A small masked image model, trained from scratch.
Training: muon at rate 0.0017, batches of 512.
Data: trained on photos of arthropod specimens (BIOSCAN-5M), 195000 training examples.
Rows from block 4 of the encoder of a small masked image model, named by matrix and row number. Rows with one number belong to one neuron. Each number is 128 + 32 x the weight over its row's rms, rounded and kept within 0 to 255. All counts start at 0.
After each neuron's rows are labels from the 100 images, of 14848, where the neuron reaches its largest size: "patch colour" is the nearest of a few named colours to the mean colour under the peak; "responds to" is what is common among them. Only what is clearly more common there than usual is listed. The data: photos of arthropod specimens (BIOSCAN-5M).
# gate: MLP gate (encoder.blocks.4.mlp.gate.weight, 512x192), inputs 144-191
# fc1: MLP up (encoder.blocks.4.mlp.fc1.weight, 512x192), inputs 144-191
# fc2: MLP down (encoder.blocks.4.mlp.fc2.weight, 192x512, transposed), outputs 144-191

gate.122 [119 116  91 100 147  85 113 146 152 179  95 136  97 148 113  98 107 158 126  75  96 127 145 180 127 105 130 150 121  95 201 141  87 141  92 107 127 123 144 163 115 114 107  70 127 139 167 119]
fc1.122 [126 124 138 198 197 141 106 121 117  99 109 173 125 116 114 124 143 113 142 142 143 133 121 160 130 202 146 123  95 189 221 117 116 136 151 120 125 167 168 145 133 180  91 105 107 162 119  85]
fc2.122 [137 132  84 175 118 102 130 128 140 151 110 135 112 144 125 147 177 119  98  80 131 101 107 170 128 128 175 133 115 136 115 114  46 136 127 109  65 141 106  99 189 137 101 108  61 169  61  83]
patch colour: black; brown
responds to: order Coleoptera

gate.297 [149  88 135 160  87 118  60 108 124 109 146 109 138 124 138  93 122 172 110  93 112 122 123 148 120 189 152 126 127 147 115 121 103 138 156 176 117 148 130 108 133 108 130 119  79 168 123 135]
fc1.297 [156  79 183  70 150 106  68  94 157  89  83 156 101 114 175  61 158 130 115 108 122  84 142 123  46 114 120  87 138 123 169 140 119 153  88 172 106 163 113  82 190 150 141 115 126 122 142 120]
fc2.297 [186 148 121 108 154 218 131 119  91 119 103 171  59 130 103 154  61 167 144 209 108 119 167 179 149 141 137 113 102 149 115 114 142 165 139 125 107 134  86 125 105 162 149 130 178 114 107 192]
patch colour: white
responds to: order Coleoptera

gate.378 [126 123  70 100 115 163  76 140 132 113 130  84 172 167 169 144  63 178 151 156 188 127 161  98 148  90 125 117 107  61 146 137 148 138 174  71 103 117 118 104  72  63 145 162  99 159  74 184]
fc1.378 [113 141 132 118  98 160 116  95 139  79 184  78 126 167  87 127 114 147 119 169 151 251 179 176 122  88  71 177  67 141  95 145 144 164 151  77 107 210 176 112  75  95 139 148 113 135  76 164]
fc2.378 [ 87 140 107 169 107 142 121  94 124 138 156  93 126  90 108 123  87 211 159 136 167 150 109 152 149 144 145 171  98 107  80 106 157 140  73 131 114  96 106 160 149 130 167  89 120 140 116  75]
patch colour: grey
responds to: order Coleoptera

gate.509 [115  86 141 173 207 145 133 128 136  98  86 106 119 186 114 109  91 169 127 151 150 142 134  63 164 133 140 115 185 186 141 188 144  66  93 163  71  49 210  68 214 152 141 117 133 154 157 137]
fc1.509 [152 173 126 161  97 119 135 106  75 151 127 161  83 101 133 131 170 127 148 158 137 106 107 212 200 176 113 123 118 162 136  90 118 158 128 111  79 117 111 118 174 131 126  88  88 173 124 175]
fc2.509 [114 134 117 155 108 134  88 127 162 123 151 161 146 101 132 171 155 131  78 114 123 131 138 106 132 175 136 130  84  91 138  96 112 168 150 146 111  99 117 114 133 130 132 139  85  91  68 167]
patch colour: white
responds to: order Hymenoptera

gate.185 [148 145 143  70  98 131  78 142 181 155 159 107 121 175 157 174 189 117 150 118 122 129 160  97  69 156 132 126 171 114 120 178 132 128 104 132 115 135 121 120  97 111  76 151 132 163 138 145]
fc1.185 [146 154  97 145 156  89 126 104 171  94 189 133 146 153 184 173 146  66 104  58 127 155 128  94 155 146 122 191 144 165 167  87 125 118  97 153 119  83 135 141 122 143 129  96  85  91 121 135]
fc2.185 [121 156 159 109 115 186 125 159  66 105 157 163 152 144 125 139 125 185 136 159 120 170 153 152  90 134  95 161 115 137 110  89 128  87 132 120  93 153  92 161  98 146 215 156 101 124 187 134]
patch colour: grey
responds to: order Lepidoptera

gate.262 [175 133  91 100 120 135 121 172  77 149  94 103 125  69 143 180 160  72 113 150  85  89 111 138 100 181 123 109 109 134  89 100 112 111  88 153  98 105 139 104  94 174 135  78 104 157 183 174]
fc1.262 [153 141 150 192 144 121 125 181 115 129 108 106 124 139  76 146  95 163 108 138 113 127 156 113 176 130  54 149  70 133 163 188  88 158 107 113 131 130 114 112 194 177 107 138 124 131 134 140]
fc2.262 [112  93  96 106  78 179 183 104 104 132 146 143  66  99 186 155 122 131 175 153 114 166  84 167 144 149 147  65 136 168 176  93 137 137 154 107  77 132 122 102  93 131 183 102 184 176 145 113]
patch colour: pink
responds to: order Coleoptera

gate.294 [ 40 151 153 152 107 186  97 102  98 114 183 124 109 140  96 148 131 156 123 178  60 162 174 156 147 185 147 121 168 118 162  76 126 141 111 169 115 104 154 165 153 138 120 100  63 113 128 144]
fc1.294 [133 136 141 133 169 127 120 103 150 114 157 135 123 154 160 122 121 132 146 142 138 187 153  78 167  72 116 110 130 158 116 109 102 166 183 169 123  97 131 129 225 134 178 111 145 100 138 116]
fc2.294 [ 74 114 117 128 181 151  46 107 192  74  91 119 133  79 170 137 168 177 113  66 136 148 113 139 128 119  88 130 144 161 124 110 222  88  96 164 174 123 126 140 137 133 165 147 153 128 114 109]
patch colour: brown
responds to: order Coleoptera

gate.429 [154 117 112 148 172 101 135 108  98 143 133 112 130 159 120 121 132 152 140 116 130 131 102 146 150 142 100 121 149 120 200 168  90 122  55 126 167 171 126 108  90 187 146  88 157 161  64 163]
fc1.429 [ 69 123 131 108 113 112 124 111 175 101 157 178  56 101 117 170 147 104  61 138 120  67 131  92 142 106 164  94 147  95 163 110 122 136 116 175 139 157 131 137 158  73 141  56 114 135 130 155]
fc2.429 [118 139  79 129 141 100  80 129 179 142 112 168 109 119 122  73 157 111 138 143 187 133 127 112 111 135 121  96 135 170  80 120 149 125 112 141  97 154 124 141 152 206  97 138 158 102 137 125]
patch colour: brown
responds to: order Coleoptera

gate.328 [161 151 129 107  77 151 118 108  74 152 137 113  99 141 107 160 132 134 175 111 106 138  73 112 165 143 119 161 149 160 149 155 108 159 193 160  93 163 130 209 101 148 142 129  71 178 136 123]
fc1.328 [121  67 167 178 116 126 145  68  92 115 112 165 163 126 169  85 168 165 189 123 137 117  92 101  72 111 161 113 168  84 129 168  51 126 132  88  57  54 145  70 157 130 141 106 114 172 152 146]
fc2.328 [ 84 130 106 144 140 156 147 130 140 113 101  97  59  86  77 159  49 119 124 103  96  95 139 159  84 139 136 138 110 138 166  81 146 105 137  82 119 156 125 139 131 111 119 130  70 129 142 130]
patch colour: pink
responds to: order Coleoptera