config = dict(
    horizontal_flip=True,
    mask_ratio=0.6,
    encoder_activation='geglu',
    encoder_qk_norm=False,
    encoder_inner_norm=False,
    encoder_layers=6,
    decoder_layers=6,
    batch_size=512,
    adamw_weight_decay_other_params=0.05,
)
Rows from block 2 of the encoder of a small masked image model, named by matrix and row number. Rows with one number belong to one neuron. Each number is 128 + 32 x the weight over its row's rms, rounded and kept within 0 to 255. All counts start at 0.
After each neuron's rows are labels from the 100 images, of 14848, where the neuron reaches its largest size: "top examples" is what is common among them; "peak at" is the part of the image that holds the peak. Only what is clearly more common there than usual is listed. The data: photos of arthropod specimens (BIOSCAN-5M). In brackets: how many of the 100, against the usual share in percent.
# gate: MLP gate (encoder.blocks.2.mlp.gate.weight, 512x192), inputs 156-191
# fc1: MLP up (encoder.blocks.2.mlp.fc1.weight, 512x192), inputs 156-191
# fc2: MLP down (encoder.blocks.2.mlp.fc2.weight, 192x512, transposed), outputs 156-191

gate.114 [111 140  74 167 178 101 122 181 149 103 175 165 106 171 141  97 145 130 111 157 102 112  99 111  88 161 160 144 123  81 142  76  82 181 154 118]
fc1.114 [ 79  95 127 106 112 161 141  96  85  95 121 123 124  87  70 137 151  66 123  67 129 156 150 150 134 111 164 121 115 159 111 119 161  56 112 107]
fc2.114 [144 136 115 110 132 185 135 121 122  14 129  92 125 167 153  85 111 127 105 141  87 126 134  87  97 132  98 147 136 159 125 121 127 111 137  93]
top examples: order Diptera (61 vs 30.7)
peak at: centre (45 vs 11.1); middle right (29 vs 11.1)

gate.328 [104 151 131  98 123 137 141 155 138 115 140 133 105 205 115 106 115 171 222 203 156 137 114 122 119 165  53 200 174 136 125 151 141 170 156 123]
fc1.328 [103 173 147 179  96  73 115 158  87 132 178 113 195 112 166 109  83 130 136 115 137 173 201  88 118 178 171 152 111 124 109 118  88 146 167  78]
fc2.328 [173 107 186 137  82 139 122 126 132  71  85 144 143 136 169 142 119 160 115 126 128 105 127  74 121 114 150 129 140 147 151 143 156 108  87 109]
top examples: order Lepidoptera (41 vs 7.3)
peak at: centre (51 vs 11.1)

gate.480 [ 98  94 109  91 112 171 111 139 191 110 150 142 135 109  98 177 139 130 158 117 133 167 128 122 155 153 153  99 132 131 157  93  74 133 107 153]
fc1.480 [148  91 137 100 117 120 111  87 110 133 107 125  74 132 137 168 145 148 141 118 130 103 112 120 140 119 130 118 106 119 137  81 132 132 120 153]
fc2.480 [139 162 149 148 100 161  99 212 164 122 147  91  59 104 125 121 108 118 126 154 114  98 123 103 104 133 102  97 127  58  83 150 192 145 144 130]
top examples: order Hymenoptera (74 vs 20.4); family Trichogrammatidae (30 vs 1.2)
peak at: centre (48 vs 11.1)

gate.76 [124  95  84 116 110  66 127 128 159 142 177 146 119 106 147  91 175 110 117  77 119 179  92 147 129 184 173 163  98 124 127 143 146 128 134  65]
fc1.76 [169 160 134 191 166 154  77 138 155 160  58 107  94 135 116 139  86  84 175 123 199 126 148 111 122 117 160  74 149 119 102 115  90 163 107 115]
fc2.76 [124 112 112 105 120  96 181 124  98 100 118 139 159 111 111 103 135 133 150 130 125 142 143 140 106 152 153 130 134 134 132  73 143  57  55 117]
top examples: order Lepidoptera (25 vs 7.3)
peak at: bottom centre (55 vs 11.1)

gate.82 [121  79 132 101 111  78 126 155 196 108  72  84  92 171 161 140 169 130 139 127 170 122 133 101 126 112 130  93 128 108  87 154 140 138 104 129]
fc1.82 [130 173 116  70  66 140 193  94  79 172  76 191 117 126 111 119 113 107 114 132 137 112 134 115 125 111 147 137 141  92 101 129 103 116 153  94]
fc2.82 [110 151 150 145  96  84 152 112 196 166 144 127 123 110 185 125 134 121 112 131 156 141 145 163  99 156 117 155 193 149 124  70 103 106 112  89]
top examples: order Lepidoptera (33 vs 7.3); order Hemiptera (29 vs 11.3)
peak at: centre (47 vs 11.1); bottom centre (30 vs 11.1)

gate.80 [115  91 147  89 186 130 148  98 102 100 132  97 186 155 123 122  96 129 136 112 123 145  77 160 100 156  73  79 106 160  59  90 147 139 137 126]
fc1.80 [112 132 100 110 195 178 174  95 152 134  92 117 156 138 160  94 137 121 124 128 149 120 184 176  76 106  88 184 131 156  91 138 125  95  99 144]
fc2.80 [158 126 107  84 107 192  41 117 123 119 159 138  76 105 132 160 147  80 191 117 146  98 147 138 140 151 116 126  63 103 146 137 133 134  76 114]
top examples: order Coleoptera (42 vs 16.8)
peak at: top centre (34 vs 11.1); top left (28 vs 11.1)

gate.147 [138 103 122  53  95 177  72 156  90 129 153 124 190 130 108 163 102 156 123  90 102 148 138  65 148 125 150 132 166 164 130 144 103 103 162 107]
fc1.147 [137 150  57  78 123 191 122 165 136 140  94 100 137  67 120  82  69 153 109 180 154 126 162 150 103 179 174 100 122 117 161 155 174 160 182 120]
fc2.147 [171 161 176 180 170 103 106 104  43 149 137 153 105 131  91 121 144  91 174 147 145 140 110 136 168 111 128 155  80 111 116 121 141 109 153  68]
top examples: order Diptera (65 vs 30.7)
peak at: top centre (39 vs 11.1); centre (29 vs 11.1)

gate.179 [134 113  89 101 146 101 128 159 118 117 172 136  99 160 160 149 110 108 135 139 128  74 116  46 172 151 104 139  65 181  59 147 157 174  97 169]
fc1.179 [121  83 154 154 104 106 169 117 136 119 109 186 135 121 118 145  84 162  65 171 159  35 127 190 106 143 119 175 102 135  91 153 127 127 167 124]
fc2.179 [106 111 134 170 151 123 169 115 113 136 175 162 129 140 116 103 143  58 196 170 102  72 150 111 153 126  31 137 101  99 117 135 109 157 147 153]
top examples: order Coleoptera (38 vs 16.8)
peak at: centre (50 vs 11.1)

gate.288 [122 164 127 150  94 136 145 164 112 189  56 168 146  94 142 142 170  66  78 122 157 180 161 141 115  86 150 111 152 143 139 179 130  80 110 147]
fc1.288 [ 95 117 178  93 138  82 109 153 159  57 100  87 109 154  71  98  60  88 163  90  92 102 118  43 137 121 142 149 163  99 165 103 114  86 177 117]
fc2.288 [135 190 108 171 152 145 167 154 135 181 161  92 141 120 126 149 151 112 101 153 135 128 128 136  86 128 146 110 120 114  88 151 126 126  16 157]
top examples: order Hymenoptera (54 vs 20.4)
peak at: centre (34 vs 11.1); bottom centre (29 vs 11.1)

gate.331 [155 129 151  79 161 104 107 154 194 177 188 104  86 100 116 176 125 150 141 109 163 142 143 156 122 113 109 133 172 106  90 120 132 149  79 128]
fc1.331 [100 131 105 139 124 114 118 153  73 188 121  94 130  92 145 107 147 106 186 103 104 120 109 189  91 101 100 121 112 116 126 172 100 117 176 118]
fc2.331 [106 136  99 159 135 118 152 135 108 192 178 109 137 152  51 137 135 128  51  98 189 147 116 140 165 100 148  94 143 109  86  89 141 169 152 136]
top examples: order Coleoptera (72 vs 16.8)
peak at: top centre (53 vs 11.1); centre (34 vs 11.1)

gate.94 [148  94  73 157 135 165 136 155 151 139 217 105 106 153  70 111 100 122  77  89 108 201 184 155  82 124 100 129 119 142 208 128 104 106 228 129]
fc1.94 [133  97 130 206  91 180 172 192 151 115 190 162 111 155  79 169 177 104 110 119 121 131 132 133 119 130 112 115 151 117 180  91  63 105 200 120]
fc2.94 [121  82 150 100 108 136 111  82 159 122 185 155 197  90  90 132 143 151 145 133  94  64 122 159 113 127  91  80 149 152 107  99 119 151  76 142]
top examples: order Coleoptera (40 vs 16.8)
peak at: centre (36 vs 11.1)

gate.337 [143 163 126 119 116  98 137 100 150 137  34 176  43 132 125 126 175 132 135 146  45 127  87 170 138 158  99 129  83 190 114 144 119 154 112 179]
fc1.337 [158  93 101 157  96 117 120 114 160  96  82 117  91 178 136 101 148 109 147 119 116  63 137 102  73 105 121 133 176 187 145 143  83 178 109 106]
fc2.337 [101 165 131 126 137 123 112 113  88 116 124 131 157 109 172 152 107 183 119 127 117 145 125 136  97 202 119  88  87 147 126 129 127 148 102 183]
top examples: order Hymenoptera (57 vs 20.4)
peak at: centre (61 vs 11.1)

gate.270 [110 126 147 117 133 130  29 117 131  65 163 198 107 138  97 108 123 158 154 127 140 113  85 161 163 146 141 123 155 132 149 151 177 111 124 149]
fc1.270 [ 90 193 107 140 117 140  85 104 152 106 117 156  95 141  53 115  72 102 128 128 119  84 112 109  85 115 114 159 126  77 124 103 125 101 133 161]
fc2.270 [149 124  86 131 144 105 107 131 176 143  66  80 101 113 160 113 132 175 149 146  80 130 143  98 126  87 112 134 131 127  67 133 128 195 100 148]
top examples: order Coleoptera (44 vs 16.8)
peak at: centre (56 vs 11.1)

gate.156 [108  89 126 126 153  59  86 111 163 131 137 116  83 100 110  79 158 135 153 140 101 155 141 111 136  81 141 174 152 128 100 139 146 134 128  71]
fc1.156 [143 161 129 118 138 171 151 125 127 129 101 139  82 126  94 144 112 133 148 149  91 146 108 152 135 112 153 110 184 105 132  81  94  78 121 178]
fc2.156 [114 147 137 107 157 131 148 117  92 156 129 157 121 121 182 174 100 116 175 121 127 116 155 126 154 168 138 144 162 127  93 140 107 123 118 132]
top examples: order Hemiptera (36 vs 11.3)
peak at: bottom centre (33 vs 11.1); centre (31 vs 11.1)

gate.264 [153 158 163 136 125 127 182 147 118 115 161  55 124  74 145 206 107 172 156  94  97  89 176 142 133 151 103  88 137 151 165 117 156 185 180 139]
fc1.264 [144 133  86  98  82 144 129 159 128 113 161 133  69  44 158  99 167  96 163 115 160 123 127 138 170 178  96 135 121 105 145  73 126 139 153 203]
fc2.264 [ 96 111 115 112  89  98  94 132 177 145 154 151  80 167 117 143 105  32 147 121 159 153 116 142 137 163 128 128 106 102  74 145 146 102 123  88]
top examples: order Hymenoptera (57 vs 20.4)
peak at: centre (66 vs 11.1)

gate.385 [115  99 113 141  56 112 168  96 110 134 180 146 127 123  92  98 150  86 135 113  75 126  91 131  95 108 108  96 138 104 132 150  77  78 180  81]
fc1.385 [154 124 116  67 135 128 112 148 137  96  61  91 125  90  95 164 177 114  98 117 172 155 142 144 155 112 181 108 104 126 144  89 143 157 143 111]
fc2.385 [129 117 117 136 127 109 158  51 132  98 182  82 103  51  71  69 138 113  67 130 108  88 138 123 148 118 169  87  65 120 152 166  92 127 109 149]
top examples: order Coleoptera (41 vs 16.8)
peak at: centre (47 vs 11.1); middle left (40 vs 11.1)

gate.137 [103 103 197 131 108 147  66 132 176 112 139 191 203 174 165 106 136 121 150 124 107 107 177 160 132 104 121 148 152 129 117 170 120 101  80 118]
fc1.137 [108 134 223 123  83 159  81 113 139 113 131 152 123 130 140 182 149  93 139 151  86 143 121 110 143 115 117 137 185  92  91  98 162 150  85 116]
fc2.137 [143 199 125 174 111  84  64 133 155 141 115  58 104 143  79 133 176  87 128  79 151 159 126 115 153 158 119  57  65 176 213 101  47 154 189 114]
top examples: order Diptera (60 vs 30.7)
peak at: middle right (32 vs 11.1)

gate.252 [151 218  70 118 109 113 112 110 145 124 169 137 154 177 155 133 129 100 126 166 110 118 125 125 106 103  73 117 119 128 123 155 182 143 150 205]
fc1.252 [113  76 131 108 159 123  93  92 130 176 171 118 107 130 135 134  87 109 171 106 130 138  94 115  91 134 134 119 180 106  91 154 172 122  94 113]
fc2.252 [138 123 119 159  66 162 117 153 111  73 123 152  88 144 117 136 125 147 103 111 167 101 124 127 199 106 154 113  94 141 161 127 129 105 139  75]
top examples: order Coleoptera (38 vs 16.8)
peak at: middle right (77 vs 11.1)

gate.387 [104 158 115  82 141 105 120  97  69 146 106 110 121  32 163 117 167 131  96 152 162 132 132 180  78 103 130 107 108 141 138 119  83 126  31 151]
fc1.387 [128 195 117 207 103 164 145 130 122 115 140  87 112 163 114 120 135 116 123 181 108 146 108 112 178  64 110 124 109 154  50 123  82 120 214 154]
fc2.387 [206  86 148  86  93  83 130 137 141  91 137 182 134 121 108 160 158  88 101 153 142 151  70 100 121 131 144 158 136  98 179 142 150  90 130 102]
top examples: order Hymenoptera (51 vs 20.4)
peak at: centre (47 vs 11.1); bottom centre (31 vs 11.1)

gate.175 [143 103 138 133 120 137 149 100 127 154 119 130 135 105 108 122 145 103 157 114 121 107 131 120 103 107 109 124 142  90 114 150 122 144 149 105]
fc1.175 [124 135 165 115 100 212 218 132 103  63 138 154  91 124  83 137 117 131 131 154 107 111 178 124 107 144 147 167  97  98 107 174 104  91 194 144]
fc2.175 [110 140  87 139 153 118  90 152 101 138 126 145 119 141 112 144 139 138 118  71  95 112 118 112 155 119  67 129 139 167 107  83 131 150 129 195]
top examples: order Hemiptera (51 vs 11.3); family Aleyrodidae (37 vs 1.1)
peak at: centre (75 vs 11.1)

gate.10 [150  66 174 145 179 141 185 136 129  51 161 135 142 125 139 122 123 138 109 121 116 165 136 138  64 132 116 115 134  71  97 121 122 127 132 137]
fc1.10 [145 164  72 183 141  91 122 156 188 130 136 118 115 142 126 139 152  99 168 116 140 122 110  85 164 145 172 119 160 101 172 142 183 148 140  79]
fc2.10 [130  46 200 131 150 170  87 163 155 148 136 131 111 114  87 115 110 132 164 111 182 141  92 150 100 118  89 155  99 162  97 130 169 144 130 118]
top examples: order Hymenoptera (41 vs 20.4)
peak at: middle right (94 vs 11.1)

gate.120 [142 140 181  91 146 156  95 158 102 145 125 136 227 154 131 195 125 131 162 158  97 126 100 135 101 195 132 159 120 115 128 143 123 121 126 128]
fc1.120 [123 111 139 117 123 134  91 129 101 136 129 133 125 103  99  81 215 207  79 125 122 118 112 167 102 140 174 114 145 157 134 140 120 197 144  79]
fc2.120 [ 90 139 137 139 114 165 157 183 147 176 154 133 209 193 115 163 103 105 172 143 100 169 146 158 146 155 113 162  95 131 122 122 181  64  80 150]
top examples: order Coleoptera (42 vs 16.8)
peak at: top centre (67 vs 11.1)

gate.142 [140 121 134 144 157  98  56 100 100 124 151  99  61 114 203 135 111 132 148 183 117 148 125 141 127 151 167 153 155 127 102  94 174 125 141 132]
fc1.142 [127 130 158 106 129 131  81 124 100 108 178  98 128  28 149 117 136 121 127 130  39 123 167 109 117 106 141 104 108  87 146 147 172 124 188 204]
fc2.142 [140 123  73 150 141  94 113 139 123 146 111 176 141 198  82 119 142 136 147 131 156 150  95 183 125 144 163 156 131 186 148 172  96 112 122 103]
top examples: order Diptera (72 vs 30.7)
peak at: bottom left (34 vs 11.1); bottom centre (30 vs 11.1)

gate.90 [141 150 115  76 155 109  96 116 102 122 188 232 163 109 151 119 112 156  85  93 166 194 163 170  97 150 112 138 108 125 139 176 126 104 158  44]
fc1.90 [137  93 132 109  97 107 173 117 148 128 101  72 109 133 131 102 102 112 140 105 135 142 175 179 146 144 201 133 116 140 101  91 110 166  97 123]
fc2.90 [158 112 159 185 178 165 119 127 136 122 103 157 126 106 142 138 107 137  79 124 121 100 158  89 122 103 169 162 117  75 103  84 120 122 117 113]
top examples: order Diptera (63 vs 30.7)
peak at: bottom centre (60 vs 11.1)

gate.184 [146 150  87 130 197 127  96 108 198  92 135 158 180 140 126 115 115 104 116 125 164  96 142 117  91 120 118 135 129 162 118  95  82 122 183 131]
fc1.184 [153 228 115  79 147 177 102 154 163 127 179 127 145 127 195 136 165 118 124 103  86 118 125 156 111  96 117  83 178  94 127  98 157  93 143  38]
fc2.184 [122 103 130 153 176 173 114 118 115 199 125  53 196  97  70 128 117  95 104 130 117 206 106 117 193 139 128 108 186 137 116  77 124 151 110 108]
top examples: order Diptera (60 vs 30.7)
peak at: middle left (46 vs 11.1)

gate.461 [139 185  95 107 131 154  99 105 102 144 139 131 137 150 117 119 109 174 138 193 134 124  71 104  76 145 126 161  96 131 199  83 114 162  87 109]
fc1.461 [159 113 178 176 126 128 153 171 158 163 124 140 142 186 123 119 118 113 135 111 175 147 142  94 149 131  91 134 152  52  85 111 119 127 121 121]
fc2.461 [134 108 149 125 140 131 225 106 132 130  68  92 151 120 130  88  74  77 128 129  68 136  89 149 185  64 102  89 174 137 155 151  97 115 117 110]
top examples: order Lepidoptera (26 vs 7.3)
peak at: centre (72 vs 11.1)

gate.19 [149 121  98 120 135 102  74 112 135  85 147 121  91 118 177 134 102 146  88 132 158  77 112  87 144 138 154 179 203  64 134  90 130 123 130 128]
fc1.19 [153  59 124 154 184 130 130 178 143 116 155 121  82 129 109 142 139 158  79 123 102 122 113 186 125 113  87 126  92 103 145  92 169 104 140 136]
fc2.19 [116 165 116  67  67 148 189 139 136 140 126 116 123 136 129  96 104  73 140 112 134 105 111 116 133 154 145 151 124  89 133  78  17 151 161 195]
top examples: order Hymenoptera (41 vs 20.4)
peak at: centre (64 vs 11.1)

gate.185 [ 98 129 129 192 141 133  68 146 174 156 146 192 152 132 114 117  95 195 110 127 111 176 125 165 122 114  72 144 138 153  89 104 140 133 119 101]
fc1.185 [102 109 166 129 154 148 161 135  91 148 139 110 177 116 197 144 122 126 104 168 154  97 142 186 194 134 179 137 100 111 151 146 123 187  60 146]
fc2.185 [149  99 138 153 134 138 182 135  73 139 137  76 129 152  98 126 113 172 147  74 113 144 142 134 144 109 164  92 148 135  82 161  69 164 115 136]
top examples: order Coleoptera (43 vs 16.8)
peak at: middle left (62 vs 11.1)

gate.456 [146  73  67 133 167 116  72  99 121 101  96 112 143 141 207 168 135 173 134  88 122 106 135 139 139 132 138 152 151 124 108 176 111 143 112 135]
fc1.456 [ 95 137 170 147 122 162  34 101 128 125 110 144 124 143 137 170 132 113  80 135  86  88 160 141 130 146 129 139 117 147 141 134 116 151 150 111]
fc2.456 [112 128  90 144 184 166 136 121 141 116 153  84 181 101 134 123 168 118 121 137  80 155 149 145 126 148 125 148  95 167 140  86 110 131 175  98]
top examples: order Hymenoptera (45 vs 20.4)
peak at: bottom centre (44 vs 11.1); centre (29 vs 11.1)

gate.37 [169 152 116 121  54 160 105 174  72 173 156 161 100 146 153 119 127 147  92 129 143 217  78 152 135  85 113 150 143 176 131 106 103  86  89  85]
fc1.37 [140 137 187  89 140 149 132 138  82 147 164 108  88 132 129 107  94  65  96  86 162 193 165 161  90 165 123 129 145 133 121 114  67 113 126 163]
fc2.37 [ 96 170  99  96 134 152 120 166 160 131 178  75 165 118 124  81 125  71  97 146 133 162  89 161 111 133  65 132 102  97  89 168  94 191 138 181]
top examples: order Hymenoptera (42 vs 20.4)
peak at: centre (43 vs 11.1); bottom centre (41 vs 11.1)

gate.463 [ 98 138 136 126  97 149 118 117  89  95  99 141 115 119 155 106  93  91 137 132 146 130 142 108 128 136 166 115 107 184 165  54 196 122 122  72]
fc1.463 [116 132 113  86 144 106 232 106  79 171 111  97 139 181 130 141 138  77 155  83 136 151  71 101 152 143 174 172 105  99 119 138 112 138  89 138]
fc2.463 [ 57 146 118 103  90 151 125 133 153 124 160  85 151  96  78 162 183 101 180 117 126 112 160 114 112 126 128 141 126 121 142 140  72 113 139 117]
top examples: order Coleoptera (40 vs 16.8)
peak at: centre (47 vs 11.1)

gate.329 [139 145  78 131 117 180 107 181 128 134 136 149 137 105 100 167 144 131 159 133 167  36 139 110 139 108 137 127 166 110 128 139 173 169 196 148]
fc1.329 [143 147  97 125 156 134  58 116 142 108 163 118 149 123 144 125 130 154  53 132 152 123 114 106 168 112 147 113 109 147 124  28 187 128  73 114]
fc2.329 [204  88 101 116 159 169 134 161 106 107  88 115  83 146 142 142 128 190  79 101  89 169 120 132  65  95 182 103 102  97 162 106 145  88 129 108]
top examples: order Hymenoptera (42 vs 20.4)
peak at: centre (61 vs 11.1)

gate.359 [144 155  80 143 162 141 150 156 140 127 125 189 104 110 134  77 159 159 138 114 125 187  89 117  70 111 125 101 119 102 194 155 149 114 151  67]
fc1.359 [126 167 152 123 138 195 155  96 138  68 124 125 111 102 101 145 112 112 141 120 118 164 130 161 136 103 127  83 103 144  95 151 130 143  86 119]
fc2.359 [124 159 110 142 114 116 104 136 145 131 163 119 128 180  96 119 176 129 133 136 150 136  93  73 132 164 109 172 156 149 156 113 148 125 102 157]
top examples: order Lepidoptera (35 vs 7.3)
peak at: centre (29 vs 11.1)

gate.421 [171 127 148 109  86 141 116 137 120  91  85  97  90 111 134  80  72 150 144 151 196 135 172 208 108  94 120 100 131 129  91 111  95 170 171 136]
fc1.421 [ 62  84 169 139 137  55 137 100 107 129  76 113  87 134 142 112  90 115 157 161 183 163 138 143 122  99  65 103 142 116 170 140 142 114  79 111]
fc2.421 [155 138 141  96 174 161 141 157 137  98 140  11 121 164 142  71  90 147 154 124 116 128 109 115 103 135 133 167  98 171 137 113 137 150 139 168]
top examples: order Coleoptera (38 vs 16.8)
peak at: bottom right (63 vs 11.1); bottom left (27 vs 11.1)

gate.48 [137 168 121 119 170  98 136 139 170 101 140 110 134 152 143 142 164 131 140 121 182 107  69 145  86 152  53 157  45 137  64 168  99 115 134 162]
fc1.48 [135 129 133 122 143  46 135 108 133 102 132  97 169 129 144 165 121 144 107 121 158 107 110 118 194 132  94 147 100 176  95 137 125 154 165  74]
fc2.48 [183 136 158 145 106 210  97 103 136 124  84 146 127 105 156 142  59 120 111 139 130 105 123 102 144 147 154 100 153 108 147 105 158  97 121 119]
top examples: order Lepidoptera (29 vs 7.3)
peak at: middle left (36 vs 11.1); centre (28 vs 11.1)

gate.148 [ 49  94 104 204 107 142 101 115 175 130 187 140 148 107 144 176 116 109  76 130  75 163 160 102 142 148 160 160 145 106 147  75 122 128 108 140]
fc1.148 [133 104 171 142 148 150 134 187 165 193 111 150  96 155 130 145 139 107 150 158 144 171 130 171 101 160 169 124 158 120 111  76 126 158 147 154]
fc2.148 [128 116 130 119 123 133 111 138 171 120 118  82 144 110 130  97 139  49 126 158 213 169 104 114  95 156 178 167 126 141 171 113  87 147  93 110]
top examples: order Lepidoptera (35 vs 7.3)
peak at: centre (40 vs 11.1)

gate.249 [187 108 168 102 118 158 149 127 120 108 171 122 117 107  86 141 117  98  68 160 113 141 144 101  81 126 137 165 118 108 112 131 119 154 146  92]
fc1.249 [124 131 146 154 169 201 109 100 116 150 173 131 130  64 117 154 140 164  93 146  90 109 142 152 120 147 134 184 140 100 175  98 181 126 132 108]
fc2.249 [124 127 155 135 119  59  52  53 130 160 135 117 135 116 155 164 147 121 163 129 164 141 175 155 149 132 119 190  95  93 151 111  71 112  98 163]
top examples: order Coleoptera (63 vs 16.8)
peak at: bottom left (54 vs 11.1)